From a checkpoint of a small sound classifier.
Training: adamw at rate 0.00088, 12000 steps, held-out accuracy 96%.
Data: trained on short read English sentences (LibriTTS-R), 26041 training examples, 118.0 epochs.
Rows from block 8 of a small sound classifier, named by matrix and row number. Rows with one number belong to one neuron. Each number is 50 + 12 x the weight over its row's rms, rounded and kept within 0 to 99. All counts start at 0. After the name is the row's rms in percent of the matrix's.
After each neuron's rows are labels from the 100 clips, of 14848, where the neuron reaches its largest size: "strongest on" is what is common among them; "loudest band" is the band of the loudest frequency at the time of the peak. Only what is clearly more common there than usual is listed. The data: short read English sentences (LibriTTS-R).
# u: gMLP up (value half) (model.blocks.8.mixer.u.weight, 640x320), inputs 240-319
# v: gMLP up (gate half) (model.blocks.8.mixer.v.weight, 640x320), inputs 240-319
# out: gMLP down (model.blocks.8.mixer.out.weight, 320x640, transposed), outputs 240-319

u.257 094:37 48 43 76 60 59 51 66 60 67 49 47 18 39 43 37 72 34 92 57 24 38 56 62 47 45 55 66 73 49 69 31 39 61 46 54 52 38 40 52 76 47 32 50 42 46 61 59 51 54 50 53 51 44 61 42 49 33 27 37 36 41 65 62 54 39 45 65 48 64 48 53 53 36 38 65 56 44 41 33
v.257 089:42 54 53 31 33 54 46 42 41 62 51 50 59 46 36 39 54 47 35 48 55 57 34 31 82 49 57 47 48 42 44 56 65 52 51 46 61 57 48 30 48 58 73 73 46 53 52 71 56 33 50 33 39 66 53 29 51 49 31 41 54 59 39 59 40 46 59 92 67 67 69 42 35 42 37 41 68 56 60 49
out.257 077:56 49 51 60 71 47 48 52 64 40 53 63 56 46 42 54 34 50 43 51 51 44 56 51 47 45 38 54 39 48 46 61 45 19 71 49 40 46 39 47 48 48 56 53 56 45 45 48 25 34 63 38 62 45 48 35 60 63 44 54 67 44 68 51 47 54 41 35 35 56 52 29 39 54 56 49 42 59 54 55
strongest on: voice: female
loudest band: 4000 to 8000 Hz

u.456 092:46 33 60 38 41 32 33 50 39 36 54 66 26 46 46 55 74 41 65 46 55 48 47 46 59 25 46 49 48 42 36 26 47 78 38 33 53 43 56 63 50 48 54 34 27 59 72 45 55 62 77 29 60 51 53 51 47 50 31 60 64 48 39 75 43 31 57 60 57 78 41 49 58 40 63 72 53 43 41 35
v.456 093:48 41 68 33 34 44 41 52 53 42 54 60 46 63 36 39 57 29 56 23 57 48 33 42 62 51 47 27 52 41 34 34 46 51 39 54 45 55 59 38 38 45 72 51 26 35 39 38 40 53 33 21 44 35 38 45 43 40 50 47 57 54 53 54 35 58 61 73 41 89 48 49 44 58 37 45 77 41 75 57
out.456 066:57 49 46 53 47 67 41 45 53 57 50 44 69 50 61 54 59 50 56 62 49 39 51 34 41 65 48 49 55 21 40 44 55 46 42 33 60 48 52 57 71 32 47 66 44 73 38 55 62 46 43 64 32 41 61 50 70 21 29 48 48 56 55 45 39 50 58 59 31 37 55 29 49 26 47 25 63 49 58 52
strongest on: voice: male
loudest band: 250 to 500 Hz

u.200 096:23 61 60 66 28 33 63 39 29 62 49 52 44 53 56 64 55 56 61 37 60 53 36 27 71 50 69 63 49 35 53 51 40 54 20 42 41 46 69 45 48 50 43 25 46 49 50 44 68 74 59 38 42 47 42 52 64 45 50 56 44 31 34 64 31 29 54 52 42 57 43 51 54 47 44 56 55 72 40 25
v.200 091:15 46 66 34 50 66 35 46 49 71 35 53 71 52 51 55 73 45 48 52 60 37 43 34 60 51 45 65 43 39 56 66 51 45 47 27 50 60 52 25 52 59 63 49 45 50 66 41 34 48 61 35 27 49 56 31 45 39 38 55 53 49 50 53 32 59 64 68 68 49 47 58 58 44 57 46 70 59 60 63
out.200 112:35 38 68 43 66 40 43 53 43 41 39 45 34 50 42 51 39 54 47 61 74 49 60 43 45 30 36 49 41 42 53 67 46 40 70 40 54 54 37 38 29 70 69 66 44 61 63 54 75 35 57 28 57 27 58 41 48 56 34 39 59 61 61 53 37 46 44 75 41 54 53 59 45 76 51 40 53 43 54 67
strongest on: voice: female
loudest band: 250 to 500 Hz

u.372 098:31 26 59 52 47 26 53 42 31 32 59 61 42 46 47 39 35 49 56 42 62 49 40 53 62 37 67 51 41 82 40 34 42 62 64 44 46 58 36 45 64 57 63 31 59 33 66 58 64 54 49 46 53 30 40 33 49 52 50 48 55 61 66 51 42 38 45 50 44 55 47 67 51 42 65 57 70 64 67 51
v.372 111:41 45 60 60 31 57 50 38 50 57 61 55 42 58 30 22 53 44 43 35 54 57 33 41 68 50 55 72 61 30 50 50 54 53 39 51 67 61 48 53 44 58 60 53 63 28 64 61 41 48 27 65 61 59 33 52 56 38 55 59 34 53 44 55 45 61 68 72 68 52 51 48 46 28 63 44 59 45 52 46
out.372 091:70 71 46 46 48 78 62 41 58 65 64 55 62 48 69 53 53 33 47 50 47 53 51 62 49 62 42 52 51 59 47 47 47 77 47 64 31 47 65 48 65 51 49 55 49 59 34 49 51 58 39 71 41 52 62 56 56 36 50 40 42 48 47 51 59 20 43 25 54 40 47 78 51 54 33 63 38 62 41 51
strongest on: voice: male
loudest band: 250 to 500 Hz

u.123 108:50 63 37 37 34 68 51 35 49 44 50 67 59 49 42 55 50 44 46 53 46 31 47 34 45 66 63 35 42 27 53 38 50 65 40 31 21 41 59 35 83 47 66 58 34 59 57 55 62 29 48 63 40 61 61 26 80 36 35 47 47 68 63 58 50 31 61 36 45 39 58 65 49 44 43 41 37 76 50 65
v.123 093:56 50 74 22 59 48 40 47 44 56 52 51 43 48 54 48 47 52 48 23 66 74 44 42 76 35 37 47 51 75 57 64 53 39 51 47 43 47 55 49 32 43 69 59 41 48 41 44 62 32 48 48 30 55 33 52 41 67 63 65 59 43 41 51 40 65 51 72 61 72 64 44 34 66 43 40 62 42 64 52
out.123 131:59 49 63 52 55 55 53 57 40 42 51 64 50 45 50 54 50 49 42 46 65 64 55 63 57 49 40 44 48 56 43 46 43 85 45 63 05 51 52 58 24 58 60 51 50 56 41 66 45 56 51 49 60 43 43 52 46 53 61 45 42 63 33 36 53 04 55 62 55 56 50 74 66 54 48 74 49 34 56 61
strongest on: voice: male
loudest band: 4000 to 8000 Hz

u.3 105:51 46 47 56 41 59 59 49 65 65 39 50 66 40 39 45 47 35 55 63 36 49 41 48 63 68 43 62 39 35 48 41 44 47 38 52 39 44 36 50 65 31 33 42 32 59 46 54 41 68 32 58 39 41 59 46 63 34 47 53 56 41 61 53 45 41 29 53 46 61 34 43 51 33 39 63 60 52 35 23
v.3 098:38 39 58 46 30 65 43 34 37 59 58 56 47 52 44 40 74 34 48 42 51 62 39 37 61 52 57 38 37 52 36 44 52 40 58 57 35 51 73 57 59 68 66 48 37 46 72 67 47 35 52 41 37 65 38 36 41 46 26 53 58 75 45 59 23 66 83 54 60 43 57 64 36 57 59 30 52 54 56 59
out.3 101:45 39 64 45 67 53 45 60 47 40 46 57 42 45 48 47 41 33 47 55 41 60 57 45 64 57 50 54 40 57 46 57 43 14 63 38 50 55 41 45 32 50 54 54 50 35 53 63 18 45 60 37 52 47 47 38 36 62 56 55 56 44 47 38 45 50 50 46 59 75 48 18 43 43 59 48 47 39 60 56
strongest on: voice: female
loudest band: 4000 to 8000 Hz

u.108 096:54 34 37 75 29 26 32 56 38 48 51 50 54 47 28 57 39 42 70 58 41 51 47 44 69 54 44 45 48 44 53 39 55 64 31 43 43 60 59 42 37 52 46 36 33 59 59 60 57 54 47 36 72 44 49 69 47 31 42 47 64 38 80 59 32 46 62 68 37 42 40 56 38 59 57 60 60 40 70 26
v.108 100:33 33 60 33 42 56 45 29 47 43 37 59 44 51 57 27 49 52 36 30 60 58 48 48 75 56 64 29 41 70 50 26 51 47 63 49 55 45 64 43 51 49 53 46 21 58 45 53 54 31 25 51 39 49 43 40 49 58 48 35 48 54 40 38 33 46 50 81 41 70 65 47 43 53 44 52 64 46 51 57
out.108 091:49 52 78 37 58 58 60 52 51 53 60 58 47 51 43 51 37 64 61 57 59 63 53 54 38 51 40 58 46 49 49 67 38 53 67 31 44 47 54 28 49 46 48 63 71 75 71 38 51 40 48 49 58 38 52 49 48 72 53 33 34 50 50 49 49 41 48 50 49 55 76 52 44 42 51 39 39 54 43 58
strongest on: voice: female
loudest band: 250 to 500 Hz

u.386 096:38 57 32 81 57 43 46 58 57 48 64 52 36 44 25 64 72 40 83 43 25 49 63 48 50 35 46 56 56 60 57 26 51 49 35 41 42 36 48 69 54 29 45 59 48 44 41 32 48 62 56 50 79 27 48 62 57 52 41 49 39 35 47 53 41 37 44 64 23 55 45 65 53 56 34 74 65 60 50 30
v.386 101:54 33 63 49 48 46 70 26 35 40 60 45 59 51 49 26 54 43 38 11 62 61 30 34 64 50 63 36 57 47 37 38 45 56 58 54 54 48 47 41 30 54 57 42 16 59 70 39 52 30 45 39 44 60 38 37 62 60 54 60 63 44 46 49 25 51 66 74 52 54 70 60 49 56 54 59 55 51 52 58
out.386 090:46 42 51 50 61 47 52 46 45 45 48 60 49 47 53 43 55 44 60 47 59 49 51 58 32 42 44 41 52 42 53 43 44 42 58 54 33 52 47 56 54 43 44 51 34 60 44 55 13 59 63 34 62 50 41 36 65 50 35 62 54 52 61 43 53 46 55 44 39 53 53 39 37 42 58 44 42 57 57 48
strongest on: voice: female
loudest band: 250 to 500 Hz; 4000 to 8000 Hz

u.100 101:63 44 45 38 42 44 26 34 48 62 45 61 54 43 61 46 45 56 61 58 50 33 42 29 54 27 54 44 40 24 35 54 57 59 65 38 30 65 43 57 51 57 53 51 06 51 45 61 51 48 53 26 56 42 54 59 62 40 22 33 75 62 56 68 40 49 48 62 58 45 50 56 44 62 56 49 58 54 54 54
v.100 105:48 52 45 40 55 61 76 17 35 42 69 64 53 56 40 24 62 35 45 24 71 49 52 65 60 47 49 51 51 39 52 51 35 52 52 53 31 41 54 52 47 64 68 38 30 46 61 59 44 40 39 48 43 53 35 43 52 47 52 42 41 52 35 38 55 58 55 64 51 66 57 48 43 46 52 66 65 45 53 61
out.100 109:60 59 50 65 69 58 63 51 29 42 61 62 44 51 36 37 70 51 60 44 58 63 47 70 45 39 48 53 54 52 50 37 38 83 25 58 17 42 64 61 55 56 54 44 42 53 44 47 44 74 59 51 71 40 37 48 46 50 52 54 27 64 34 30 66 11 55 55 51 68 60 76 57 39 47 71 35 47 50 48
strongest on: voice: male
loudest band: 250 to 500 Hz

u.268 098:54 52 34 56 42 51 47 54 59 73 74 62 45 38 41 48 66 43 56 36 50 29 52 34 42 50 76 48 45 50 49 36 51 57 46 57 54 49 57 64 40 44 50 55 46 51 51 46 48 49 67 43 46 38 55 49 35 26 46 54 40 42 52 41 57 43 53 63 37 73 12 65 38 34 39 38 59 63 40 31
v.268 109:61 53 68 29 62 46 50 42 49 52 54 47 57 61 64 19 40 38 41 26 53 66 47 57 76 43 43 22 54 69 44 61 56 45 52 51 45 46 61 49 38 48 52 52 21 55 46 55 56 34 50 44 41 60 14 35 46 46 50 39 56 68 44 35 38 64 60 71 62 58 50 51 44 59 50 59 62 50 54 68
out.268 102:31 40 70 39 47 33 48 64 45 39 43 45 28 56 64 48 33 53 72 54 54 49 46 46 44 45 33 38 49 65 55 55 52 36 69 43 52 56 51 48 40 63 50 50 72 53 68 44 21 50 43 31 60 54 45 45 37 62 39 32 52 57 48 57 35 67 45 50 50 50 70 28 68 81 42 44 63 54 49 64
strongest on: voice: female
loudest band: 4000 to 8000 Hz

u.635 095:35 46 42 82 48 42 38 50 41 60 75 45 55 42 31 49 56 35 62 36 22 47 48 63 64 28 58 42 71 50 70 41 37 47 26 43 32 20 39 62 60 39 38 46 47 38 67 28 57 64 57 48 53 48 54 44 53 44 50 45 45 37 66 61 60 60 49 61 14 70 38 46 51 38 54 46 55 60 32 40
v.635 103:31 42 48 41 46 60 57 36 36 47 53 62 47 67 51 31 54 49 35 42 67 43 45 29 71 49 72 50 41 49 41 43 48 50 47 53 47 56 54 35 62 56 68 44 51 33 62 61 34 36 48 51 39 62 33 42 60 50 34 70 47 60 50 43 35 53 80 69 71 58 53 59 40 53 47 61 53 88 61 65
out.635 080:46 56 50 35 62 52 52 49 46 53 49 58 69 55 51 48 42 43 34 42 49 40 58 47 44 53 51 54 45 59 49 66 42 14 69 41 59 53 51 41 41 54 49 60 68 40 51 51 11 32 58 38 61 53 51 30 60 63 56 47 62 39 48 42 68 67 49 46 55 48 40 30 22 41 54 62 42 54 51 55
strongest on: voice: female
loudest band: 4000 to 8000 Hz

u.2 101:43 40 50 78 47 43 42 48 51 41 47 57 44 41 45 31 45 21 66 53 25 41 46 60 50 39 43 45 49 61 57 47 45 52 21 44 45 44 54 53 39 28 56 61 37 31 66 52 56 47 50 45 60 50 44 45 63 28 47 77 55 37 63 47 32 50 57 64 46 74 44 47 42 50 40 60 50 44 38 22
v.2 095:40 54 53 43 33 60 40 46 50 39 42 62 36 50 33 49 49 54 46 43 64 65 40 37 86 58 38 48 37 66 36 66 55 52 60 39 47 54 56 45 39 51 73 39 40 45 52 47 42 40 68 40 43 55 46 32 48 40 40 51 44 58 55 52 26 55 55 92 63 74 54 38 50 49 39 37 57 57 65 46
out.2 070:46 44 43 38 69 56 35 45 67 46 38 59 75 54 39 62 30 52 36 56 41 37 71 37 28 53 33 59 41 54 48 73 46 67 86 45 45 53 32 49 54 58 64 68 75 42 36 55 61 26 65 51 49 30 63 32 55 64 60 56 56 52 61 39 72 53 26 53 60 39 44 65 26 42 57 34 29 41 62 69
strongest on: voice: female
loudest band: 4000 to 8000 Hz