config.toml
model = "sound classifier"
num_classes = 2
arch = "gmlp"
drop_path = 0.05
label_smoothing = 0.1
residual_init = "scaled_by_depth"
lr = 0.00088
beta1 = 0.9
eps = 1e-08
cautious_weight_decay = true
steps = 12000
lr_schedule = "cosine_restarts"
final_lr_fraction = 0.1
warmup_steps = 240
Rows from block 8 of a small sound classifier, named by matrix and row number. Rows with one number belong to one neuron. Each number is 500 + 40 x the weight over its row's rms, rounded and kept within 0 to 999. All counts start at 0. Numbers have three digits each. After the name is the row's rms in percent of the matrix's.
Before each neuron's rows are labels from the 100 clips, of 14848, where the neuron reaches its largest size: "top examples" is what is common among them. Only what is clearly more common there than usual is listed. The data: short read English sentences (LibriTTS-R).
# u: gMLP up (value half) (model.blocks.8.mixer.u.weight, 640x320), inputs 160-239
# v: gMLP up (gate half) (model.blocks.8.mixer.v.weight, 640x320), inputs 160-239
# out: gMLP down (model.blocks.8.mixer.out.weight, 320x640, transposed), outputs 160-239

top examples: voice: female
u.216 093:498427507484474594562497480548526453554458474438449459524495478503444460478569549456499580496544540478508448452535577525495542529528486520564453542446433523523535487464482437531511511454474584515396432454424532523493444563491498514479518507
v.216 103:461499437514523450420451437494479481483457498543463534494453450541526545479458498458572478510450567505444531412535501441485470410520481471490551507532555412466487560554509484561498438517456531491525562537494523501516547515530528467482454569
out.216 072:461540440435519519532389500496553483591612511485489530469481506504493472497464533531504459438503497493548509569477406465528516463519482481501540490507490512511502461492459478497580486481491517475512488485451509512507523476550499424548557505

top examples: voice: male
u.297 096:496433522522419511523507457506502443571488518566540489518475438554551513483573561503522575470571462477516500554546553499438497462497461524499589552474504461482429509454514461471497444495478583452505472539448500585413473478463543522466456500
v.297 097:409523453539515482423509455475503470493522556495534545450538465537534468495429468442532548484471583526454561480579500505523481459460483436496481539538499444442480502540591523486446428505426486484533535545517491567476497476530516480516520596
out.297 076:579527510523532474457500501465505561470465468472522468513489475494521540482433506540475419477491474482482494500443432517519521440502474516466494468569487435547531560516470520503492543517531449514531543483503502418624482530510528455504474446

top examples: voice: male
u.576 096:518465413540422539503537468461416524521420477545538537470472458552521552500560488463528523458534420543521520427454487513579477443504461568489479570544524510502533479528480469527499440479507512510478522480525528513592442428522515518527455463
v.576 102:478535475473515572535474478476515456490448502513478545428453490505522472479526466583463503442493512528429541511526472541485469495528483488474501498456482422513453511528541490510453520510497562393426545519552497491506512590491482473603468542
out.576 073:444538506493535539490431529488518506471483485482493485512543532537526502497511492529433521476524488493469524552514503527484494544471489452515451548497473549509499469501536548484476505524503569480458500492462497603514491560505519475566385537

top examples: voice: female
u.497 098:480519524465434568472519523559510486582489523538513421502510516492476450504568573484502540549479480457509456467499558445536512515448512501552443541544468535541563498462484434548515579515448522568498408471429496485519395517542534456462446506
v.497 094:492447471579548463437536400504456478467512487501449537436444533490471453489501435427535497575497562503499532436512550498516447372458514501484530564547459436564542587496468500478554448517488532549460568537553536452509458517536521501523494565
out.497 078:448528416466506532533466523522540464503529521542489526459489504489484463510559465579492556410481490500512515600498489554524519539523528460522490504488527502514525441456503508476503473535499604468410443540439493518509543558548458454563547541

top examples: voice: female
u.560 109:487541439548549517568548530511460563539578508461509495508499443537499475492484514486536474473526490540524491531443475508535547430506439430496474516578476511502506448429465367509547507498517540486432583505482486541454504501460539379521550569
v.560 104:558493524457506482439531411499516543497475492462518465532552486491539579554474513434513514525418516471442535427543486473446502475458498538531473467440486524510467519533582548535494490510515428478557519541546469453516561412426516552472552512
out.560 152:518499511468485465493544488507466514540422510490492443507493494520548498490493570471498427558439531516488484430487479418513496481479499534539483555526494483478499625583571551545531489494461412583541530491535460526539449462527510559406458533

top examples: voice: male
u.244 093:420514468494506540573511498436506561461577547551549531578517495493527488523501514544528496483422461484482524457461479516555485472535538450511484465576515501463563455526501513489463490544517488447516523512526514486557540477443468510440451448
v.244 099:502566458490479542527509459434482551496470525491524569486507432437504552508485467492456488481517556515458541463524519480520513490536540406433512487523545440456528465472542452468419445568468505432469562486550452538484578588487495466527552549
out.244 100:510513470520544508469545456530469614471507428505534481522544549504512489520478502466483452430541489495435499446532484498511500498496494491484475534588514520503554566420456463544460496552485435430484580522532487512555502547405485424499527512

top examples: voice: male
u.427 098:499429555562490488479516416494509452545491517472542504474482448526509467446510428528566508538506525450492435459480542472531508456470437559517499543435443469556492561531504495558496425472482492516493526489441543508537521423535536488494492524
v.427 111:464568486514529495486527497449491512435527497522527489535468502408495486503506426586475460476463522506501504515524437583554560483569528429458556438508504520533584441458437499425444492556584480456439454462504512469471550563503451450542520431
out.427 091:505574501508557502506488565462511506440514494527515509528490482452539533545506495518431516510436541554450524498488566455488563546507537462493506507452555466466554524528511530481432548570511507473503524548559456505503505507429496524508447461

top examples: voice: male
u.606 090:483465494487410511487556504467492425513495527533507531533490465547508518462580463536581569512556396546568517534518541499461496498550509528497550541474496433537513457481530512477590533429492500555467512495437540554454519427552523488455444545
v.606 093:469530474522501453461459468463500508469490494545480502489547484516539518492478453532479484452495552517468532526513484499473470456578504481482522557515523452493476504464531445510401435527508527476427545462544480531473567579484503436546493534
out.606 073:548504446546538476510621508533523541478491420467483437493526502479453562458461483446520454444483466463509449516489459592506518467480455533501513495525477455567527556495522508510427498504532482537513451472516472454501411512481502474505512427

top examples: voice: male
u.150 093:541489479456476492490446487533388587528488507515522517454452481575519495469521492541500581467467507492536525431467455451477531489463525519539534523573541430479580516447495475474556487461484572446486584475517483538531537471560515407501438439
v.150 114:476538469510510431477461392467545485490484525523490507435451465485509496503435466406568465537486580528455542457516495461493454407489502478534513532534494472500516478512503492558499445528442481477507595482506504494486494456525528469541539562
out.150 091:385484458421533500558497514528614428552546515505476477515525515541506450512536543513495452463487501491483489526508431479484501512498498532543475551487480484497404531584565554541543508502436505492512510503476441580529484498501491520476476577

top examples: voice: male; the word "of"
u.382 094:596501533513464535486503496522408527535450492493542541483433465469537462470505455510574521527507528576547525440489625491545526511485533486453482536525487451518503531426499458445563552474424525534482553551461490497496440521466478445481511488
v.382 101:470473461510506426445553401520464412508519462477446529406525538534521479484523455451589462505533568517500484441528498464491450429462437467498529564514494500455525525471489484499552513537434580486525539485519472463457528489504538450517535540
out.382 095:506507567501511487450444512499563450539499504517475563478479489485441468488533502466495521503523460494509505518540445512498459513539515519503522450479530475530465510514497497495552525500527516473469494517460549500516444499531493529536623488

top examples: voice: male
u.317 095:498498482505414595525488457472466485529503557510519517474433502479510544516582488539519510528491500567554559453445568473482498476522523541516465519493552445551465494534515475428538454470455580538424536504436525513518513484523528431529483502
v.317 094:476521605515544547465514417524502476479528503538499560467490503471501484520532469457581417553491518534486535412488537459476458469473496421448555499486497457451489578430448420477521444503448526482466558465527445504537489540498524489496561592
out.317 069:577529572447573427442476505521529396582505478497501475498492447519469498493488501504497501484509488506488483461507440517534493501523517472462531464489528444520491542466483466514568560508486456474477488509501515467628508510521486482497592473

top examples: voice: male
u.233 221:469535507471558484520450578535599483469476480475515469505556562573501469468453539551449500466513519491451489593462428494474529545489476485509461486454481548508431486521534528495493547466492508475473461471495448568494451556546550526548469526
v.233 141:503512480451509499519512547488496491559480584612538430540485454451584526563466540490475449581478536531493529525428475458549547514569576483469444517470531462505491538532552526483516551560551475536571531576487457521507509505540460549469439524
out.233 289:506447541533538474467511452568516487434470437430452518454577567573448463444466520460543500509537495432458447476528496491435460450430444498529542460501443577481459497462478519553460478439462492495498535439509542490477487467513570500525545524

top examples: voice: male
u.638 112:498390536574473463558485429492484436515504489441476485402544538498391522479548493538529577519554503479542486527511467575489469483457460525517565480491471503558494518525488506474464498425481552532497481496506480469401424481543554459517451543
v.638 108:494484469466439508552545505500526487523530530530527496526452489498430517483540466545513585476538465525548477562539458547517537505606528479460466475517522461604498483490497483434558514519522541454497448506511513414483541582506492501515540448
out.638 119:523516502510551510492587526544454495435491428511467503533555556532483495506531519523466502500482532494435478488509567480488502558488516422542462501493495551467561479462460524528422542531485492526461497514541488477476456495452477449482532479

top examples: voice: male
u.429 091:474412429513483560499545469496469472564548532513454509586498461513505453458568483468583502484518451469600481540501468506522461507502470478541531447578466522557544490466501506559596446452507516562452448491471517471433522442523453433439496482
v.429 094:588526548469447526393526452432487493460467511561528479445493511503477553566593415490515534555522472452459526394462486513511462426487511554473550433531490519524474548487487435470512495489538494502474499564542521490509537492438494497503566493
out.429 116:495498521480434584562476496511471493565542534517508469534493464512546501499503569546501491440517453535608518509435530484491529526495518520515462533566515480482511455476446478499621527513483481553467518505426504539552469484520486483453577521

top examples: voice: male
u.246 103:498537501508446507518498515440447571526547530505504548573469482499498579500502530519509489446510523471522479516523503435523527513521487504487543469571503486460500452536508467466515553549495509466455485493443459537511502517437448497436540459
v.246 104:461521436520481560527482459501484481491524512538513556488449421524484521491487443533492471444504565540399523456521526482517515501546486393498553527474477443516528455483488425525401422512474488437497524498519497468522557533459533524521530562
out.246 120:511513526515572458442495471510501578480523456511539501504560519505518506529462493464494429462526511486444523437533503466499485500465490487456485537576497543452533571420474493525476522569465447461502617503536483519542533521411477484517548548

top examples: voice: male
u.243 105:503455506491465511482486463479511532571496535492523530494462493464447549467612510455557531483515509561521524456513569535496488471545457534501496540454492478518466503436456499486576495485508530500462528527456549514515502530469453444565460555
v.243 091:506528537484470503472477424449528553539533470504462527447496479544524539505493452469562421493433539530455501454509510485554471458509458463513549525509523505507468537447508434545563520520463510438468641489519449508507543515422557477506552551
out.243 084:521514556474579480513494510516563515566532450498519529526484484505464474518494534513486418450495463482477515469526433486494450513519512490468500488574497482475507521465432483500564567521526463436483547506455498504557493544429519456494610498

top examples: voice: female
u.410 098:475500518521466579542552474488478536584551505517468473491489482509438495478583525486546476436509455489572462434508518456462477507493467493534490491511532482573478473502489433532592451520542566484469465528386484533483513458445523481445492579
v.410 095:524461500576460495480497461507482518492476506482509560454428541485460507451557399470509549497556485463478467470519518540519462443498428544486568438453451481543490576484463477433470516457505540515495445513508515471485474548505506486574515478
out.410 125:496493524473434540537471495507480460554545523504508469523495490518517501510515562539506508443522427520581517500453507474498520518500492526517487523549515510491487464471493485486607509502480513513483487503429498544502475470516484465463619521

top examples: voice: male
u.235 099:554440487586389553535462439460475454550501500539453476493466460510507538468551510479549490449617429546541450448468532520436512504485513546525449477515476478505478514488505504493540500494492506527440547499420529535496489496537502466509448499
v.235 095:460524540515513457418542425524457402538469502531536500470498512459493485520493489428572515581497586569477567404543525464502453403464481476518551549540556451512520535520475466496555447504418562537500584567488467522486504408467527497477490540
out.235 082:517514507483528577539473506538582483548492467478453503505520553525522542478498496573491437417381501470528467538475465521510486485483479479486517538503456508512509494548539489470594541460444480441473484452432429535572466531522524454472589555

top examples: voice: female
u.126 099:507430474544432514583494512532435464534553551510458534538462492569510460486582503450495490468523521546547434497482508513500495539534479465557489542537482455533510518511485458520630496469491537504430437456410456546492475536522470405517495538
v.126 095:463536440588508440455508417457488512532489549480457506427483459492497513520548499418547490514516503531453517465531508529510447386483530478536514469520548428529526583487504480465511465478506541494531530548521450529529500463482532517491490560
out.126 068:527558472487463582560455507471570452569512545533540488493448443454537489495506501565456500429541441530551541546431491556541555512535475501521489453538542468526490434455531504465581525505525495490545478500476486472560562472578491526526551513

top examples: voice: male
u.103 097:549534512526439567464492464489451532578459508515467578506511501500543479468567537547501531541527477575552525451553478497529463484512520526497559566484542454519472475483544499470607439522484546484499512544491487499488535423506429507490460497
v.103 096:489515506551490473392535448456485492511465502468464485438465461523513477527513457457572510515511489471511510379543547493499413421520539516520508547489543459512490578493511517565484507525517526548537583550485526522503530480454569511490556509
out.103 085:476495514534515503469562487550511478526498490516499490483512464491432470488515484495528471469531502498506498483559520529457469468494504528522508503546485452531495483456414426493551471485482461505464479474473530477423410529491518403509510493

top examples: voice: female
u.33 085:478416508449411578492452523535517462558487486517490505491515553543460562491553486478538469465469503471572546465489565464534512515537490534536543544508443490569466494448495445468545438498482504490433437545385535570496459512522503442498531494
v.33 093:464568518475488496497464406499528488545574532454504537459445481475517538516477455432550435477496569464488481448567521438471508416470512501478548569574532477472550509526544471520521508487506499421472594483475478501497554455469533520454511526
out.33 071:509552489446527507485494518511548461542479512479522501498536481506517514493476524501481507447495469516523498568482489522506542520476484521511478504529479533457470398485498510544548498528484411464520541490506490543521521495575499509508633534

top examples: voice: male
u.594 128:436431541538464529573516474504555494452531501476477511445500516534471544428480516460553541429576463469522433552512519541467465488504443569528516448453467540519462472497511535495475493429503574485494536468482579477439474458517576512469531450
v.594 111:540488525525484470428482458453455554516475503512482550463458522466493493555576484500520486532551458469520529466579503537556422504534492521454524460509543489491506517527475511487498558579530473488535488534481535482557532489476437507544532471
out.594 142:542563468474502543552529547498444497487470504542529449550506517473575551551539488537462479503445507551486543469453569479522560562527551473491461564498549523498566532533543558454467522566515496560480475548512423496549481508477439500455487501

top examples: voice: female
u.568 094:458466484496466487532503524531478412518487544538494513489419463507442495461561472493546501509488464520571498452526550547519445550484510511522549482541501529501498450480528494530613457474467550584443501499474553552465485548497512509540469523
v.568 105:466485579451467507474520421504512510516501514492490539484530493475542506550518518417576486576503541517486521388597479429509411429549537497454501511531515451471554553522491498526510492543482450526515506511540480492529541502491560491472498533
out.568 053:578549594491588452468563508471516504540548482509518453461490474495539543486440461472504511471497518519511525530466423478543524453474460468429500468592529457488498594494444436471512504496521445442601555477499486466524574501523520525519485530